python train.py --channel_attention="se" --optimizer="normuon" --momentum=0.95 --final_lr_fraction=0.05
Rows from block 14 of a small multi-label image tagger, named by matrix and row number. Rows with one number belong to one channel. Each number is 128 + 32 x the weight over its row's rms, rounded and kept within 0 to 255. All counts start at 0. Numbers have three digits each.
After each channel's rows are labels from the 100 images, of 14976, where the channel reaches its highest value: "responds to" is what is common among them; "colour at peak" is the nearest of a few named colours to the mean colour under the peak. Only what is clearly more common there than usual is listed. The data: regions of photos with short descriptions (Visual Genome). In brackets: how many of the 100, against the usual share in percent.
# convs0: first 3x3 conv (model.blocks.14.convs.0.weight, 320x320x3x3, each kernel summed), inputs 160-319
# convs1: second 3x3 conv (model.blocks.14.convs.1.weight, 320x320x3x3, transposed, each kernel summed), outputs 160-319

convs0.6:131149134128133131128183224148126127117128165098139133122159124127130206134162131159133136122128130127171120149141131127129124129128127128142126117130129117151122131124214159141123133152131087128122142109126129128127130117127134132147157120127128168127133127122154134128130129129128212126132122127137107135126133137126127133127120115139140122255135123123144131123129124126134120126128123126109125133134126128110099131128128109135127128132131125157135127128144132171124137116131126
convs1.6:125129121133108122122123123112124113157126063104101122133104171111124118132121127140137101134139128122128132130131126120106143125126130129182140125132118123124179139176139146129130139101127125094132126132124143128140211148126149160128076106148127135122127128131110124115110136127110164104058116162134128255122130116126255113128111127125138099082125068114238124142125135128101128126122134134122131056119095064037116130101110120123159132124111130126150061125142127132129160097211127
responds to: text has "man" (29 vs 8.5)
colour at peak: grey (61 vs 35.5)

convs0.2:138153094118129138126164068148167109124134071165138126121128136140130132126136100204125123137135120126065083089116123114149124119176130133121108139122000175109108123130233089122124112117131084131134133136145135123129139121135088131187138146137137103136144139142135124155125128107127138086130126130110150129116106147089133126132121255126149133211058142126107132142135127089147123132106122132112139180131156177133140124128130151134091104128120113107121140110112067127129143129128128
convs1.2:076123159097171132134156128124140160126153189074147160122103130086130136133133015078079194131129108132243117122112141125120141118123154087148132198161127116135151140061127123093119195166195086123117124123089183143118124129121107247113141143109127109035077124110095123142142146124131161106136173144107103130128126125105221043124127119103124127136139126107091101148156128151146116133125126154108106102132125121101129132121129191143138132129128124211139094107100123137129114062252118
responds to: text has "brown" (28 vs 4)
colour at peak: brown (62 vs 32.7)

convs0.269:117109131127128128146137131144127132120133128140129121131112132130126131129123145100130129133121127135122127142129128118126129126127129125121141141128149126135124127127163125127127128126129133127128116140129126128122125122144151129125133135132131126131110115131120134131127126122122137125132129120113137129124127124149127126128126126255134127255119120131127124125112119148127117131145109130128121128128105123107126124124127124113134155129133108136128123126126123126133126128134132
convs1.269:100128127128130116144116126135139116147160129139123131130120117126170076183101138162105120133138131100113103132130130130130130060139113130124128109131130130138142118125124134120224129113186187127147137251129141244124128130129139133124121157120130130134129126132128127155131104182137123130160127155129124135142162128156109135138124127138126128123121104129103158124182123129130139139129128125130135137255172096102159123233121127131129130125131124137133156128125115124126191121123125
responds to: text has "man" (27 vs 8.5)
colour at peak: grey (66 vs 35.5)

convs0.315:144128156120118130118171137120172158135146129126132123132029139123126124141124189135124126130128116127126117160118111078135116125104126127136133138122076110105146127126128130076125144126119163120109131109118127134118111113123150127143126098118127224131133111115138142122165040017111078099130137124159135123126127116153140124109104134132129099133107149142112116103132148109127138132208136139111140132132133136113122171166127147143124133125127127155117087135097152136138127129116131
convs1.315:255146137136101127127171147167198139109111142135121120124069131142127109192116161144169129176146108096133126179107132128123245117111136119125129163148082100116167142117129158158238136126107091124113120117109119120173139128136148124133124119170163145061114128102134121129151203134110095100126129001086092140114156121130142160140121149103054138177129092170012138126126133150121127049124131091158135160122132092226143130134134152113125156111150118078138132149150109116171120124135128
responds to: text has "elephant" (28 vs 1.3)
colour at peak: grey (71 vs 35.5)

convs0.122:136155147127142110130120092164134156062126098101094255121075118137119082141114165135126129113105136135131145087138098227138115126031140120164133129131075144110101130120173124123126127117137112137131152145139127127136079132119127137127130130124129124141154116126117097146144138125135102137124142127122158121133105127116096131133148193109126211139127110175140138123130124121131162128149141114183102111130114142145140126132131097143122130119120167220132136135147173124085132138133133
convs1.122:091169114124255112125109129138132117144133125249028161140121138168139081121116142100131106112162164146130131145124113121188153116164143131140140133116107127114127142149117150110112094116209131125118124125080137128176126175122122129132095141168123136154142113150158129140126000116143061138125128135117097174136108128100119147143129134118188146128129107125119141111162133099088148134152103104114144158151146142093173117103094119134255151157149124148136076136152100022062084108142121
responds to: text has "elephant" (25 vs 1.3)
colour at peak: grey (66 vs 35.5)

convs0.74:128129124128120130132123123141128127144118130097131125126124119129130132124121146122122118129125129145124136131129112128131137118130127130125147146128146128143129128120139123137127127130130121126120138129126133129129128125111141130130128127128117131123128129128134127125137152136129147135124128125141199131124121121129126127126128111154129128255133132129121130125113126132128124128123128125127122121141126125133126126133140131131137134128130137120125130131127124137133121122123122
convs1.74:128129129131127119129120124138139118136156129140099129130125119130140130131127144129110128128137137134133116123129127126124127096140197130134132125131129125130142126130114132130137097094085137127157148174125125203170128130132130110124130134134134129132112126125135119166126123131131125129171129121144141255124129128139137128145128125124120133127112087138121137128168129126126126107072131128129130124191129132117117122192125127130139130130127129133123128121129138137126148117148120
responds to: text has "man" (34 vs 8.5)
colour at peak: grey (66 vs 35.5)

convs0.247:139065128127130131160066125123125130143172131113130132122125135126134124129134151130128122133135125130100132132137128150128130128135134128129128137123128123142131120118125125128121120126133123130127141139129129128125134123118106129149129134128136137134123112129134126129127098134121146124132141130133210130128127126133128126130120132128135125255166115111115121128125134138128127128127127129135124118134123125123136126131130127130113129128138130132124113134123110144141128127128126
convs1.247:089132125132134131131123131134147131149158133141124127130119080128124127140135143111110126127133128094127055128127131123130123094139112132126116124132122132137201130133120128111221141087145149111170129196129127255143122127131131116123133119120128119131131109131121119000123121202137123123165132128132135184132123129142100126120127126131108129134122125124177151127166123122105124105117208124139125138255137132116123131190155135135132128131129120130134124121131121128128148118141125
responds to: text has "man" (35 vs 8.5)
colour at peak: grey (61 vs 35.5)