From a checkpoint of a small multi-label image tagger: 64-pixel images, 4400 steps.
Rows from block 14 of a small multi-label image tagger, named by matrix and row number. Rows with one number belong to one channel. Each number is 50 + 12 x the weight over its row's rms, rounded and kept within 0 to 99. All counts start at 0.
After each channel's rows are labels from the 100 images, of 14976, where the channel reaches its highest value: "colour at peak" is the nearest of a few named colours to the mean colour under the peak. Only what is clearly more common there than usual is listed. The data: regions of photos with short descriptions (Visual Genome).
# convs0: first 3x3 conv (model.blocks.14.convs.0.weight, 320x320x3x3, each kernel summed), inputs 0-159
# convs1: second 3x3 conv (model.blocks.14.convs.1.weight, 320x320x3x3, transposed, each kernel summed), outputs 0-159

convs0.74:50 53 45 74 50 48 49 51 49 48 50 50 51 50 56 48 50 49 51 45 54 50 50 48 53 48 51 50 53 50 50 55 49 53 43 51 49 39 49 49 51 49 46 52 49 52 50 51 48 44 53 51 50 48 48 44 54 69 50 41 51 57 49 52 49 52 51 51 50 49 51 50 50 50 50 46 40 51 65 51 51 50 49 51 49 52 50 50 54 36 48 52 57 51 24 50 54 50 48 52 49 51 48 49 53 59 52 48 52 46 50 49 49 48 51 49 41 54 54 51 50 48 51 50 51 46 52 55 38 50 55 45 53 52 50 50 53 37 51 51 49 51 51 45 49 52 52 46 50 50 44 52 52 53 50 50 47 52 50 51
convs1.74:99 49 50 49 49 49 48 48 46 50 60 49 49 50 50 83 50 50 50 52 57 00 51 41 66 52 21 50 50 52 52 54 51 51 53 50 99 51 50 55 51 51 48 43 46 50 49 50 51 45 50 52 49 66 50 54 51 52 48 50 39 46 51 55 51 41 48 49 48 50 50 49 50 50 48 45 47 53 50 50 49 48 31 48 49 55 59 47 48 50 42 52 50 63 55 47 44 73 53 50 58 51 51 49 66 48 55 41 52 50 48 48 51 50 46 52 43 51 58 49 50 63 54 50 49 46 46 47 49 44 48 56 50 47 49 47 54 50 50 51 10 64 48 53 50 50 48 49 47 48 50 47 52 55 46 50 48 45 49 51
colour at peak: grey

convs0.82:50 40 49 61 44 52 33 55 52 53 52 46 49 59 45 68 47 52 52 44 52 47 48 52 54 61 53 53 42 49 50 47 50 37 19 47 37 51 44 46 21 50 44 99 50 51 42 45 63 53 44 66 50 45 38 50 61 67 75 31 54 61 51 55 46 40 55 57 10 58 49 52 49 27 58 51 52 47 59 48 42 61 43 58 50 45 50 50 59 47 95 50 48 37 30 48 36 55 61 49 47 52 80 66 49 99 57 53 48 44 46 56 38 56 55 47 51 40 47 59 49 20 52 58 32 65 54 22 57 45 48 54 99 50 36 36 49 43 44 51 42 53 58 50 53 33 39 47 31 45 34 42 39 49 50 50 48 49 47 53
convs1.82:65 49 54 62 51 99 64 42 55 35 38 54 43 58 53 54 54 73 46 42 40 51 55 51 26 52 57 49 53 45 47 48 51 41 54 55 39 40 16 51 53 50 53 55 54 37 55 50 38 55 51 56 47 66 56 50 49 56 52 46 49 51 41 52 40 43 45 41 53 51 58 41 99 48 35 52 57 80 69 41 46 44 51 51 57 56 51 40 80 50 62 54 50 52 58 60 43 52 55 48 60 57 63 88 65 47 46 48 42 52 43 47 49 57 63 45 49 47 54 47 53 51 50 52 61 48 59 54 46 54 49 85 46 48 39 68 48 54 31 42 53 38 50 48 81 51 45 51 53 19 38 61 41 47 43 49 41 45 61 66
colour at peak: brown

convs0.34:54 68 67 45 56 50 47 55 49 53 52 50 43 50 55 34 50 49 40 52 51 61 55 37 46 50 51 48 50 50 49 51 41 74 76 51 57 44 53 53 47 49 62 45 30 49 56 42 51 50 41 54 51 49 60 43 42 51 50 40 04 58 48 46 51 49 50 61 38 49 47 51 56 44 53 50 49 43 52 46 84 57 64 65 51 45 51 46 61 50 56 49 67 55 47 50 50 49 54 53 53 50 44 40 51 47 51 43 55 51 54 66 49 47 52 52 65 70 53 46 48 52 29 49 46 50 48 46 51 47 50 46 47 51 53 50 48 47 48 53 58 49 56 53 46 62 44 50 49 49 57 49 50 48 48 51 48 49 46 57
convs1.34:40 47 55 17 53 35 50 57 61 47 64 54 29 55 54 84 49 64 72 53 51 49 51 44 50 49 38 53 39 47 50 54 41 37 50 51 49 53 56 48 45 54 36 47 53 51 51 44 51 57 59 54 52 26 46 50 46 36 49 57 48 45 49 51 27 47 57 70 50 51 45 48 31 39 48 51 38 48 42 82 51 67 39 48 49 43 79 53 49 68 49 42 56 49 50 49 43 43 40 48 54 32 48 37 52 40 85 43 60 59 80 51 51 55 34 44 81 46 39 47 53 50 46 38 56 49 42 65 52 52 53 49 95 31 49 51 47 47 52 37 50 36 50 52 36 50 45 51 50 72 48 54 52 50 33 49 73 61 53 46
colour at peak: grey

convs0.261:40 00 53 37 30 46 50 48 49 47 47 43 50 43 51 44 42 51 56 90 40 51 50 55 55 53 50 47 50 47 54 21 46 49 49 51 53 58 50 37 45 47 26 54 39 29 47 57 46 55 26 51 47 54 50 42 83 67 56 67 47 50 46 57 50 48 49 47 52 52 55 49 50 58 50 46 42 45 81 54 33 51 55 47 50 49 46 48 48 47 45 36 57 54 48 49 43 50 44 34 53 50 54 58 24 51 47 36 61 67 45 43 00 44 30 51 21 47 60 52 57 61 51 49 61 49 47 13 59 43 55 34 53 43 43 56 40 51 46 49 46 47 44 61 19 42 48 48 43 50 36 46 41 56 52 47 49 50 55 50
convs1.261:50 57 51 99 57 51 49 49 51 49 47 48 43 51 63 47 39 59 50 45 42 54 50 50 31 56 50 50 43 45 49 56 43 48 36 49 47 46 57 42 88 56 34 43 50 50 51 50 50 50 57 39 50 50 48 51 52 68 55 51 48 52 45 42 52 54 50 51 57 49 48 24 51 53 99 40 81 49 60 59 47 52 52 50 55 53 56 46 55 46 53 41 00 48 57 49 55 43 50 44 52 52 49 52 42 48 47 47 48 07 45 49 47 48 47 50 53 68 48 51 48 47 45 50 47 50 39 77 64 73 88 49 49 64 51 50 52 55 47 50 50 47 53 46 54 54 50 49 51 51 48 55 51 40 54 43 53 52 45 35
colour at peak: white; cyan

convs0.153:51 50 50 54 38 42 50 56 50 53 51 48 50 47 49 47 49 50 52 51 51 54 59 30 45 50 51 51 50 47 52 49 49 99 47 52 55 34 47 49 40 50 44 46 48 50 49 44 50 50 52 50 50 52 59 49 54 52 51 36 11 51 50 43 53 49 49 50 40 46 24 49 51 50 51 55 50 48 54 49 50 50 64 56 54 40 51 59 48 49 47 49 52 48 50 48 47 51 67 51 55 51 38 60 51 51 55 51 44 58 54 51 51 51 47 46 99 85 52 52 51 50 33 51 50 50 45 54 51 51 51 43 50 59 50 51 56 49 46 50 52 49 50 50 46 55 45 50 49 51 51 49 50 56 48 50 54 50 67 54
convs1.153:48 55 52 50 52 49 55 55 48 46 51 56 48 57 49 33 48 53 50 55 46 48 87 55 42 51 62 50 50 37 47 53 47 46 54 57 50 50 57 35 28 41 51 53 30 50 55 51 53 51 57 55 64 28 49 28 42 52 52 55 50 45 52 51 43 54 50 55 53 57 50 49 53 50 49 62 48 50 64 50 50 53 49 52 47 47 46 48 52 47 54 48 52 50 51 48 45 50 43 49 54 50 56 66 51 37 57 47 53 48 51 50 50 49 56 44 99 54 50 49 50 56 50 50 50 24 45 57 51 58 16 57 75 47 45 45 43 50 57 49 45 40 45 62 49 50 49 48 41 55 41 44 49 47 44 50 58 49 48 51
colour at peak: grey

convs0.184:45 99 52 56 52 53 52 48 49 47 54 41 47 43 56 46 38 49 52 73 45 50 50 51 56 48 49 46 51 51 49 60 48 43 14 51 58 46 40 47 55 45 60 50 46 74 52 50 49 50 46 52 43 49 43 54 00 25 52 29 47 51 49 50 49 51 41 49 75 42 49 49 51 51 50 58 49 47 60 50 57 49 53 51 49 63 53 48 56 63 39 51 52 47 27 53 48 52 57 34 49 58 61 43 99 53 49 38 60 43 45 39 45 37 45 53 00 47 82 50 49 49 38 45 34 30 49 03 46 49 50 52 48 49 53 53 48 56 54 53 46 47 49 48 49 40 40 55 49 54 31 49 56 54 40 53 52 50 40 43
convs1.184:50 63 54 90 48 49 48 54 57 50 47 52 47 52 33 48 44 45 40 44 44 51 45 54 60 49 51 51 44 48 49 51 43 49 52 54 53 62 50 42 42 48 50 48 49 46 51 49 55 41 28 48 77 51 49 46 61 50 48 49 49 78 44 99 50 53 52 52 62 55 35 36 49 71 72 44 34 46 30 51 48 47 49 49 49 45 51 49 48 51 48 41 18 46 42 47 49 55 50 52 52 33 47 50 46 68 50 48 48 05 50 50 41 51 65 48 47 43 61 47 52 48 47 50 48 49 49 99 52 55 46 50 48 52 54 35 50 52 52 42 51 53 37 45 51 55 51 50 49 48 49 50 50 54 46 54 44 50 49 50
colour at peak: white; cyan

convs0.168:44 84 26 46 51 42 48 46 51 48 50 55 48 42 60 64 51 50 50 45 24 49 48 54 47 47 50 50 49 53 45 54 51 51 39 50 47 50 44 13 42 50 56 51 00 40 38 55 51 48 32 50 50 52 48 59 50 54 45 39 51 36 48 54 46 56 62 53 87 44 56 54 48 53 51 51 32 47 62 50 34 52 53 58 50 49 52 50 48 51 32 51 52 49 36 50 57 55 46 45 53 51 67 45 64 57 47 44 67 42 52 46 68 52 55 46 40 48 47 48 47 62 50 49 55 46 51 65 45 52 53 35 42 60 54 45 13 49 48 49 51 47 55 45 43 45 51 48 46 52 45 50 49 36 49 50 50 48 50 53
convs1.168:51 46 54 59 47 49 40 44 74 53 54 50 47 48 48 31 37 47 41 48 54 50 46 90 58 43 46 60 53 56 45 58 53 56 15 45 43 47 58 52 53 40 43 52 47 45 50 47 54 33 56 49 53 45 35 49 48 28 50 51 46 34 68 46 47 43 66 50 51 52 39 47 23 52 47 39 41 50 50 62 51 50 54 47 56 55 48 41 49 45 35 46 44 28 45 49 54 44 46 64 54 49 48 47 48 52 51 54 54 45 51 38 54 51 38 49 41 51 45 65 48 55 43 48 44 22 71 50 44 18 55 69 46 54 50 55 49 53 47 56 49 42 65 47 52 47 00 72 55 49 53 45 47 50 48 55 46 29 48 53
colour at peak: grey

convs0.176:50 57 45 37 25 49 55 51 45 45 50 38 37 21 54 71 36 50 50 62 50 52 53 52 41 44 39 49 54 52 54 42 44 60 14 61 49 53 42 47 42 62 20 68 50 34 50 55 48 47 71 50 41 56 54 43 79 45 28 19 31 14 60 40 50 69 53 62 40 54 53 51 53 48 40 44 48 49 75 52 13 48 61 53 50 58 47 49 37 51 09 49 46 51 35 38 50 49 46 48 45 43 42 46 52 31 49 48 53 45 76 52 34 39 49 54 00 53 40 31 54 64 52 46 57 40 60 57 81 65 45 38 39 42 59 45 51 63 50 50 51 47 49 50 67 62 44 52 60 68 47 50 48 57 50 50 52 47 50 54
convs1.176:58 44 51 37 52 55 34 82 30 56 50 54 51 74 42 51 52 47 44 52 55 42 43 52 44 44 81 50 63 44 42 59 61 46 62 49 57 45 56 54 63 37 54 46 53 37 58 50 36 51 69 48 50 53 83 43 87 95 65 39 32 51 46 50 48 59 57 43 46 42 52 43 57 68 60 40 45 66 51 55 51 25 54 94 46 52 48 49 50 25 52 61 54 51 46 53 24 55 40 55 33 75 30 51 33 49 38 45 49 45 98 50 43 21 47 51 46 35 45 53 49 41 91 53 46 47 63 48 48 46 45 47 53 29 63 52 62 60 55 57 32 42 49 54 51 44 53 51 51 89 52 67 36 28 50 41 46 46 32 50
colour at peak: black

convs0.85:49 19 54 53 51 55 52 56 52 33 52 55 53 48 50 39 50 50 47 50 48 50 48 52 53 51 49 50 45 47 49 49 54 57 55 51 52 45 51 44 61 48 57 50 59 72 49 50 50 47 52 50 50 50 50 50 34 36 49 53 54 41 53 49 50 52 56 59 63 42 48 48 52 41 39 51 50 48 42 48 57 53 50 44 49 51 52 48 49 52 99 50 50 52 48 51 43 57 63 49 50 49 28 54 50 51 48 49 50 44 55 49 54 51 72 48 46 54 51 46 52 39 51 51 47 50 52 49 51 51 48 40 52 47 47 47 60 52 41 48 50 49 50 50 49 45 62 49 49 49 51 53 49 54 50 49 51 48 50 87
convs1.85:43 68 99 51 46 36 61 50 49 50 46 48 69 28 49 51 44 70 47 48 44 48 49 51 48 55 53 59 52 43 52 50 50 34 55 48 41 49 50 49 99 49 51 38 49 74 61 42 41 64 46 50 50 46 50 55 50 51 50 53 49 60 50 46 57 53 54 52 48 40 45 49 52 59 45 58 55 48 48 55 49 50 50 41 46 50 41 42 52 53 93 48 45 52 51 52 50 54 59 49 58 50 57 46 72 50 47 49 52 33 53 46 56 46 67 50 47 50 50 37 45 35 47 61 52 59 50 49 50 66 46 55 55 43 33 44 67 52 53 52 46 62 45 55 07 28 98 48 47 59 46 65 49 47 53 49 50 52 49 47
colour at peak: brown

convs0.2:46 43 90 51 34 51 49 48 54 45 57 81 47 54 51 60 48 50 55 47 50 56 48 51 49 47 48 45 53 56 51 45 53 39 74 48 60 49 60 20 63 51 54 52 52 26 43 49 56 54 52 60 46 48 41 50 28 45 50 46 55 55 50 51 53 46 59 42 18 53 49 50 49 57 51 49 49 49 29 50 28 48 45 63 48 49 44 49 41 45 92 51 46 49 44 45 70 49 51 49 52 49 97 39 38 40 60 49 48 52 36 49 41 54 99 41 35 36 52 53 54 43 45 49 42 50 46 09 15 56 46 36 54 50 50 53 56 48 46 48 46 52 54 58 37 73 45 50 51 40 54 53 54 79 51 55 45 53 38 46
convs1.2:60 52 45 32 79 38 40 25 51 44 55 65 63 40 26 44 43 60 47 41 46 33 52 66 49 55 80 69 45 32 52 42 47 13 36 31 46 42 39 61 53 44 49 17 48 66 54 47 58 83 53 55 49 50 39 51 40 26 42 64 40 39 53 43 31 58 48 84 41 49 50 41 46 52 50 38 55 44 39 61 50 37 46 70 64 41 46 60 44 51 72 56 39 69 49 59 58 49 48 50 60 52 56 61 53 49 50 49 57 51 58 44 51 47 35 52 40 54 52 51 71 48 53 46 47 53 28 56 50 57 57 51 40 37 49 70 52 71 49 50 50 48 41 49 40 36 44 54 52 40 57 52 53 52 58 41 54 43 41 57
colour at peak: brown

convs0.312:45 84 45 22 73 49 48 50 49 52 53 49 45 50 42 49 37 48 54 59 85 50 51 51 47 51 49 51 48 53 50 50 53 50 47 51 46 47 50 52 50 54 44 49 49 38 53 51 49 54 50 50 45 48 48 47 73 50 44 47 59 41 48 42 51 49 49 54 40 47 51 51 49 50 53 55 58 48 79 50 99 50 45 53 51 46 43 55 39 74 45 55 73 49 66 51 46 49 46 54 49 52 59 50 47 50 51 60 47 49 49 46 41 50 49 47 60 50 63 51 49 46 55 51 51 46 47 52 49 49 48 51 50 52 62 46 49 46 43 51 50 47 51 48 52 49 49 50 50 53 50 49 49 33 43 50 52 50 49 48
convs1.312:51 75 50 66 51 52 50 50 80 47 49 51 49 51 65 52 50 50 44 50 55 50 50 15 49 52 51 50 54 49 49 47 72 51 49 42 47 51 47 47 49 56 31 46 50 48 50 49 50 50 40 49 52 57 53 52 51 49 44 53 50 50 50 51 49 49 51 50 52 51 42 52 51 51 48 49 49 43 53 46 51 56 52 93 53 73 50 50 48 50 47 47 41 45 53 49 52 55 49 59 48 51 58 53 47 56 50 44 48 48 52 50 44 49 47 50 47 48 53 51 53 49 51 51 43 50 43 99 54 47 35 52 49 99 57 39 47 50 42 50 51 51 53 53 51 49 51 50 49 52 50 53 59 47 45 51 47 41 50 50
colour at peak: cyan; white

convs0.192:50 48 99 28 61 43 62 48 48 48 50 64 54 50 51 39 56 43 58 50 29 47 51 44 49 60 51 51 51 60 48 46 44 44 43 51 34 53 34 45 54 48 41 56 80 40 55 44 46 53 50 59 48 62 56 46 36 49 58 46 51 88 32 45 56 46 61 69 61 49 53 53 49 49 53 50 67 46 42 50 27 46 46 50 53 52 45 51 63 45 47 39 52 32 41 52 45 47 72 63 50 46 18 56 38 28 50 44 54 60 48 64 52 52 51 48 99 48 52 54 55 58 52 42 36 43 38 53 00 48 43 23 96 49 52 38 47 57 52 53 53 48 52 55 53 46 44 47 51 46 46 51 51 67 51 46 49 53 43 53
convs1.192:47 44 60 48 51 53 82 51 38 55 64 48 51 52 82 61 55 42 54 57 52 43 48 51 41 50 55 54 47 50 40 99 60 60 61 54 52 47 42 56 57 26 54 50 45 51 59 47 44 58 49 63 50 54 50 52 49 53 56 49 50 36 57 44 62 53 50 50 40 35 65 63 46 61 40 42 49 45 59 45 48 60 33 53 50 40 36 35 55 56 54 48 48 55 69 51 30 44 49 46 38 54 50 20 56 55 50 37 51 99 52 48 29 50 52 33 69 52 51 64 53 45 49 49 56 53 34 55 50 57 41 47 56 51 56 50 49 53 42 64 56 26 49 40 53 71 51 56 54 47 43 52 53 60 53 50 57 49 49 52
colour at peak: pink

convs0.315:48 52 40 51 58 49 71 51 52 41 44 45 48 57 45 48 44 61 52 31 12 51 49 50 46 43 48 49 33 49 47 50 46 59 28 42 56 49 38 54 54 46 21 45 59 46 38 40 49 51 53 53 57 50 50 47 54 46 57 50 57 49 52 34 51 56 50 39 52 46 49 49 50 42 59 47 41 50 53 52 36 36 49 51 50 56 48 46 59 59 00 55 48 47 12 49 53 51 56 56 47 52 85 50 47 28 50 50 52 53 65 38 47 46 56 56 37 52 24 50 50 55 49 51 42 74 48 47 42 47 52 39 60 44 84 41 60 50 47 99 48 53 48 63 99 51 15 52 51 52 42 47 47 43 50 47 48 50 46 52
convs1.315:49 51 47 50 56 51 76 44 71 47 49 51 59 60 51 47 52 47 62 43 37 49 51 64 79 58 63 49 92 50 49 50 67 58 51 01 50 56 48 64 53 49 49 40 52 43 59 58 13 49 52 60 45 50 51 47 41 49 54 51 47 59 49 55 49 37 50 41 61 32 63 59 48 54 46 51 52 52 55 47 57 65 50 45 50 96 52 43 47 60 51 59 50 38 75 54 53 47 49 60 55 50 58 42 46 49 54 13 64 55 54 46 60 46 51 52 50 52 51 49 46 37 59 80 46 57 53 35 47 48 51 46 56 47 49 52 48 58 48 37 55 49 41 50 55 35 51 48 93 54 45 50 47 44 43 51 51 54 46 55
colour at peak: grey

convs0.55:47 25 86 58 64 51 59 57 50 60 59 38 48 49 53 56 51 30 53 55 57 50 51 57 46 42 51 50 35 46 50 49 51 54 75 49 50 52 46 67 52 51 19 51 50 51 44 51 44 58 46 56 54 50 51 62 40 49 49 44 54 52 47 52 50 52 48 50 20 41 53 50 51 50 47 51 46 43 54 48 68 56 52 43 49 49 54 52 54 50 77 51 54 48 59 58 61 44 47 51 59 51 77 56 54 90 53 49 61 50 52 51 40 48 51 49 00 50 51 54 53 54 53 49 51 36 47 44 98 55 46 56 42 50 47 42 35 49 51 53 44 48 50 48 47 57 43 50 57 61 41 56 49 49 47 51 52 49 54 58
convs1.55:51 52 67 52 49 36 47 45 49 45 51 34 67 43 50 55 50 51 55 44 49 47 49 50 47 56 48 52 50 00 63 50 46 61 46 43 47 53 51 46 93 57 54 41 49 52 50 32 47 50 74 51 50 62 45 48 53 59 45 54 46 62 48 39 50 33 50 36 54 46 34 28 35 42 77 56 53 61 54 51 51 39 51 62 50 35 51 69 54 52 50 43 45 43 53 54 49 52 44 62 54 56 67 41 50 39 50 10 51 49 49 37 51 43 50 45 48 97 50 57 48 52 54 48 52 38 35 48 62 62 56 34 57 40 09 63 49 58 52 65 33 49 53 54 46 38 54 75 53 47 24 68 72 36 40 56 46 39 45 42
colour at peak: brown

convs0.188:48 52 47 56 41 63 56 43 59 50 52 52 49 52 74 56 49 44 52 63 51 51 48 52 56 50 55 50 61 49 49 36 50 48 99 50 51 58 58 63 46 53 00 54 99 51 49 48 40 56 45 46 49 49 51 47 38 33 48 56 56 57 50 43 52 56 41 49 57 49 50 49 51 46 52 39 55 44 46 45 49 52 49 47 55 48 47 55 55 46 81 50 50 53 50 51 54 45 34 46 52 48 69 45 44 46 44 52 55 50 61 53 52 48 70 55 00 43 38 49 55 07 52 52 48 54 40 42 56 53 49 69 50 37 65 50 35 54 68 48 49 54 58 44 72 58 63 50 57 53 50 47 51 48 48 52 54 48 35 72
convs1.188:39 48 50 53 51 45 47 64 50 31 27 43 76 51 79 58 41 49 49 51 40 48 58 35 48 45 49 53 69 69 61 54 70 45 56 45 61 47 51 72 22 46 50 52 59 50 33 55 54 27 31 50 50 57 48 54 29 49 52 40 35 58 49 46 63 50 77 31 23 65 47 47 71 52 58 97 48 55 53 41 49 48 50 36 65 55 51 10 49 47 53 50 50 51 49 57 54 57 54 46 45 49 56 53 50 51 41 46 48 56 54 44 68 43 85 41 46 68 52 56 46 48 74 58 53 53 54 61 50 41 51 45 49 30 50 53 49 59 52 52 39 53 51 56 54 60 55 67 51 48 74 50 50 63 42 51 42 60 51 49
colour at peak: black

convs0.15:49 40 64 59 52 42 44 41 59 53 56 04 49 58 24 67 51 46 59 46 51 50 49 53 52 79 42 44 40 59 53 50 51 39 27 61 61 46 49 56 54 50 46 60 40 44 32 57 39 47 28 47 53 49 53 57 41 52 47 47 50 43 49 45 48 41 47 46 42 49 46 49 49 47 29 45 47 52 48 49 58 55 50 52 51 50 50 50 48 48 99 51 41 56 34 34 97 40 41 48 52 44 47 37 57 39 46 49 43 60 51 46 52 44 66 42 39 39 64 58 50 27 50 54 53 53 55 20 46 28 52 80 64 47 32 39 58 54 51 54 52 47 47 46 47 54 51 50 53 47 55 46 50 45 50 43 43 48 50 60
convs1.15:43 53 59 61 48 30 76 54 44 50 50 39 52 61 58 55 53 07 54 49 45 47 49 55 36 46 47 73 61 41 48 57 49 29 45 55 48 50 51 52 55 46 45 50 53 53 49 51 37 89 48 49 57 47 51 42 50 37 51 45 47 44 50 48 47 71 50 43 38 50 64 37 32 44 43 67 83 18 51 45 49 47 46 49 49 57 40 49 38 72 66 46 46 87 52 61 49 70 63 60 59 65 53 60 56 55 51 33 50 45 49 52 51 36 57 45 41 45 66 61 67 54 40 49 47 44 34 52 79 53 41 57 55 63 41 56 51 48 53 57 53 57 40 53 47 59 17 45 54 36 39 71 47 29 30 71 60 50 56 73
colour at peak: brown

convs0.154:51 50 48 60 49 57 60 51 51 47 49 52 50 47 54 61 51 51 53 50 43 50 50 53 43 55 51 54 46 49 50 52 48 47 37 52 55 50 51 49 50 50 46 46 48 48 51 49 51 46 49 50 49 51 48 50 49 50 52 00 53 47 49 50 49 55 53 49 12 49 48 54 47 44 50 48 50 00 45 52 00 56 48 54 51 50 43 55 48 51 99 50 53 47 46 47 36 54 29 51 50 40 40 42 43 46 49 51 50 50 47 48 50 46 55 51 47 50 56 49 56 47 51 48 48 47 48 50 49 48 49 46 57 50 52 59 48 49 47 46 48 52 62 50 45 40 50 51 50 51 51 51 46 40 51 50 50 50 47 94
convs1.154:51 52 53 63 50 85 50 49 49 40 72 37 48 68 90 49 42 54 49 48 51 50 53 43 47 51 49 47 54 16 52 50 47 50 50 58 44 48 19 40 52 51 57 40 51 62 51 53 56 40 41 65 42 49 50 48 49 29 50 47 46 50 49 49 46 50 56 50 52 38 46 50 40 49 79 51 50 51 55 48 51 60 46 42 40 54 70 47 68 47 80 56 58 55 49 58 47 47 47 57 52 38 69 34 56 50 48 40 52 53 53 51 51 48 79 50 48 49 56 56 47 43 44 53 48 54 49 62 58 36 50 58 70 38 49 52 51 51 44 60 50 51 42 52 99 37 60 59 47 50 48 44 52 11 48 53 60 50 61 63
colour at peak: brown

convs0.122:50 51 39 45 72 47 63 48 58 55 52 99 43 48 50 58 48 51 50 40 49 49 54 46 46 53 41 50 44 55 48 36 51 39 73 49 54 52 56 54 77 51 53 62 32 50 72 55 54 49 40 54 45 47 45 50 22 46 68 43 38 41 50 33 50 58 39 72 37 48 47 48 42 34 30 28 44 61 26 50 99 52 45 48 51 37 52 49 57 50 99 44 51 54 42 57 55 54 40 34 41 50 50 41 58 34 46 50 39 56 52 41 51 51 52 50 53 44 56 44 48 29 23 56 71 81 49 57 49 53 52 52 50 62 45 63 68 48 49 57 50 56 51 46 48 46 44 51 49 35 33 58 51 48 50 50 48 47 63 66
convs1.122:55 51 54 46 43 65 57 59 38 25 47 57 65 57 53 55 48 46 60 50 54 51 50 59 46 52 50 50 67 40 46 29 50 40 42 52 51 45 56 52 51 51 36 91 52 55 57 51 62 65 50 49 65 42 48 43 42 52 41 56 73 53 71 50 49 66 52 50 60 51 02 37 49 48 60 19 47 65 48 41 31 53 51 41 60 52 56 66 53 44 56 26 48 34 53 52 51 62 51 52 60 50 59 38 49 45 45 34 55 47 50 51 52 44 46 45 47 33 70 52 49 57 52 39 56 98 52 49 29 17 43 35 39 60 56 37 61 29 49 51 47 50 60 50 55 47 53 45 59 32 36 53 58 76 47 45 46 47 56 36
colour at peak: grey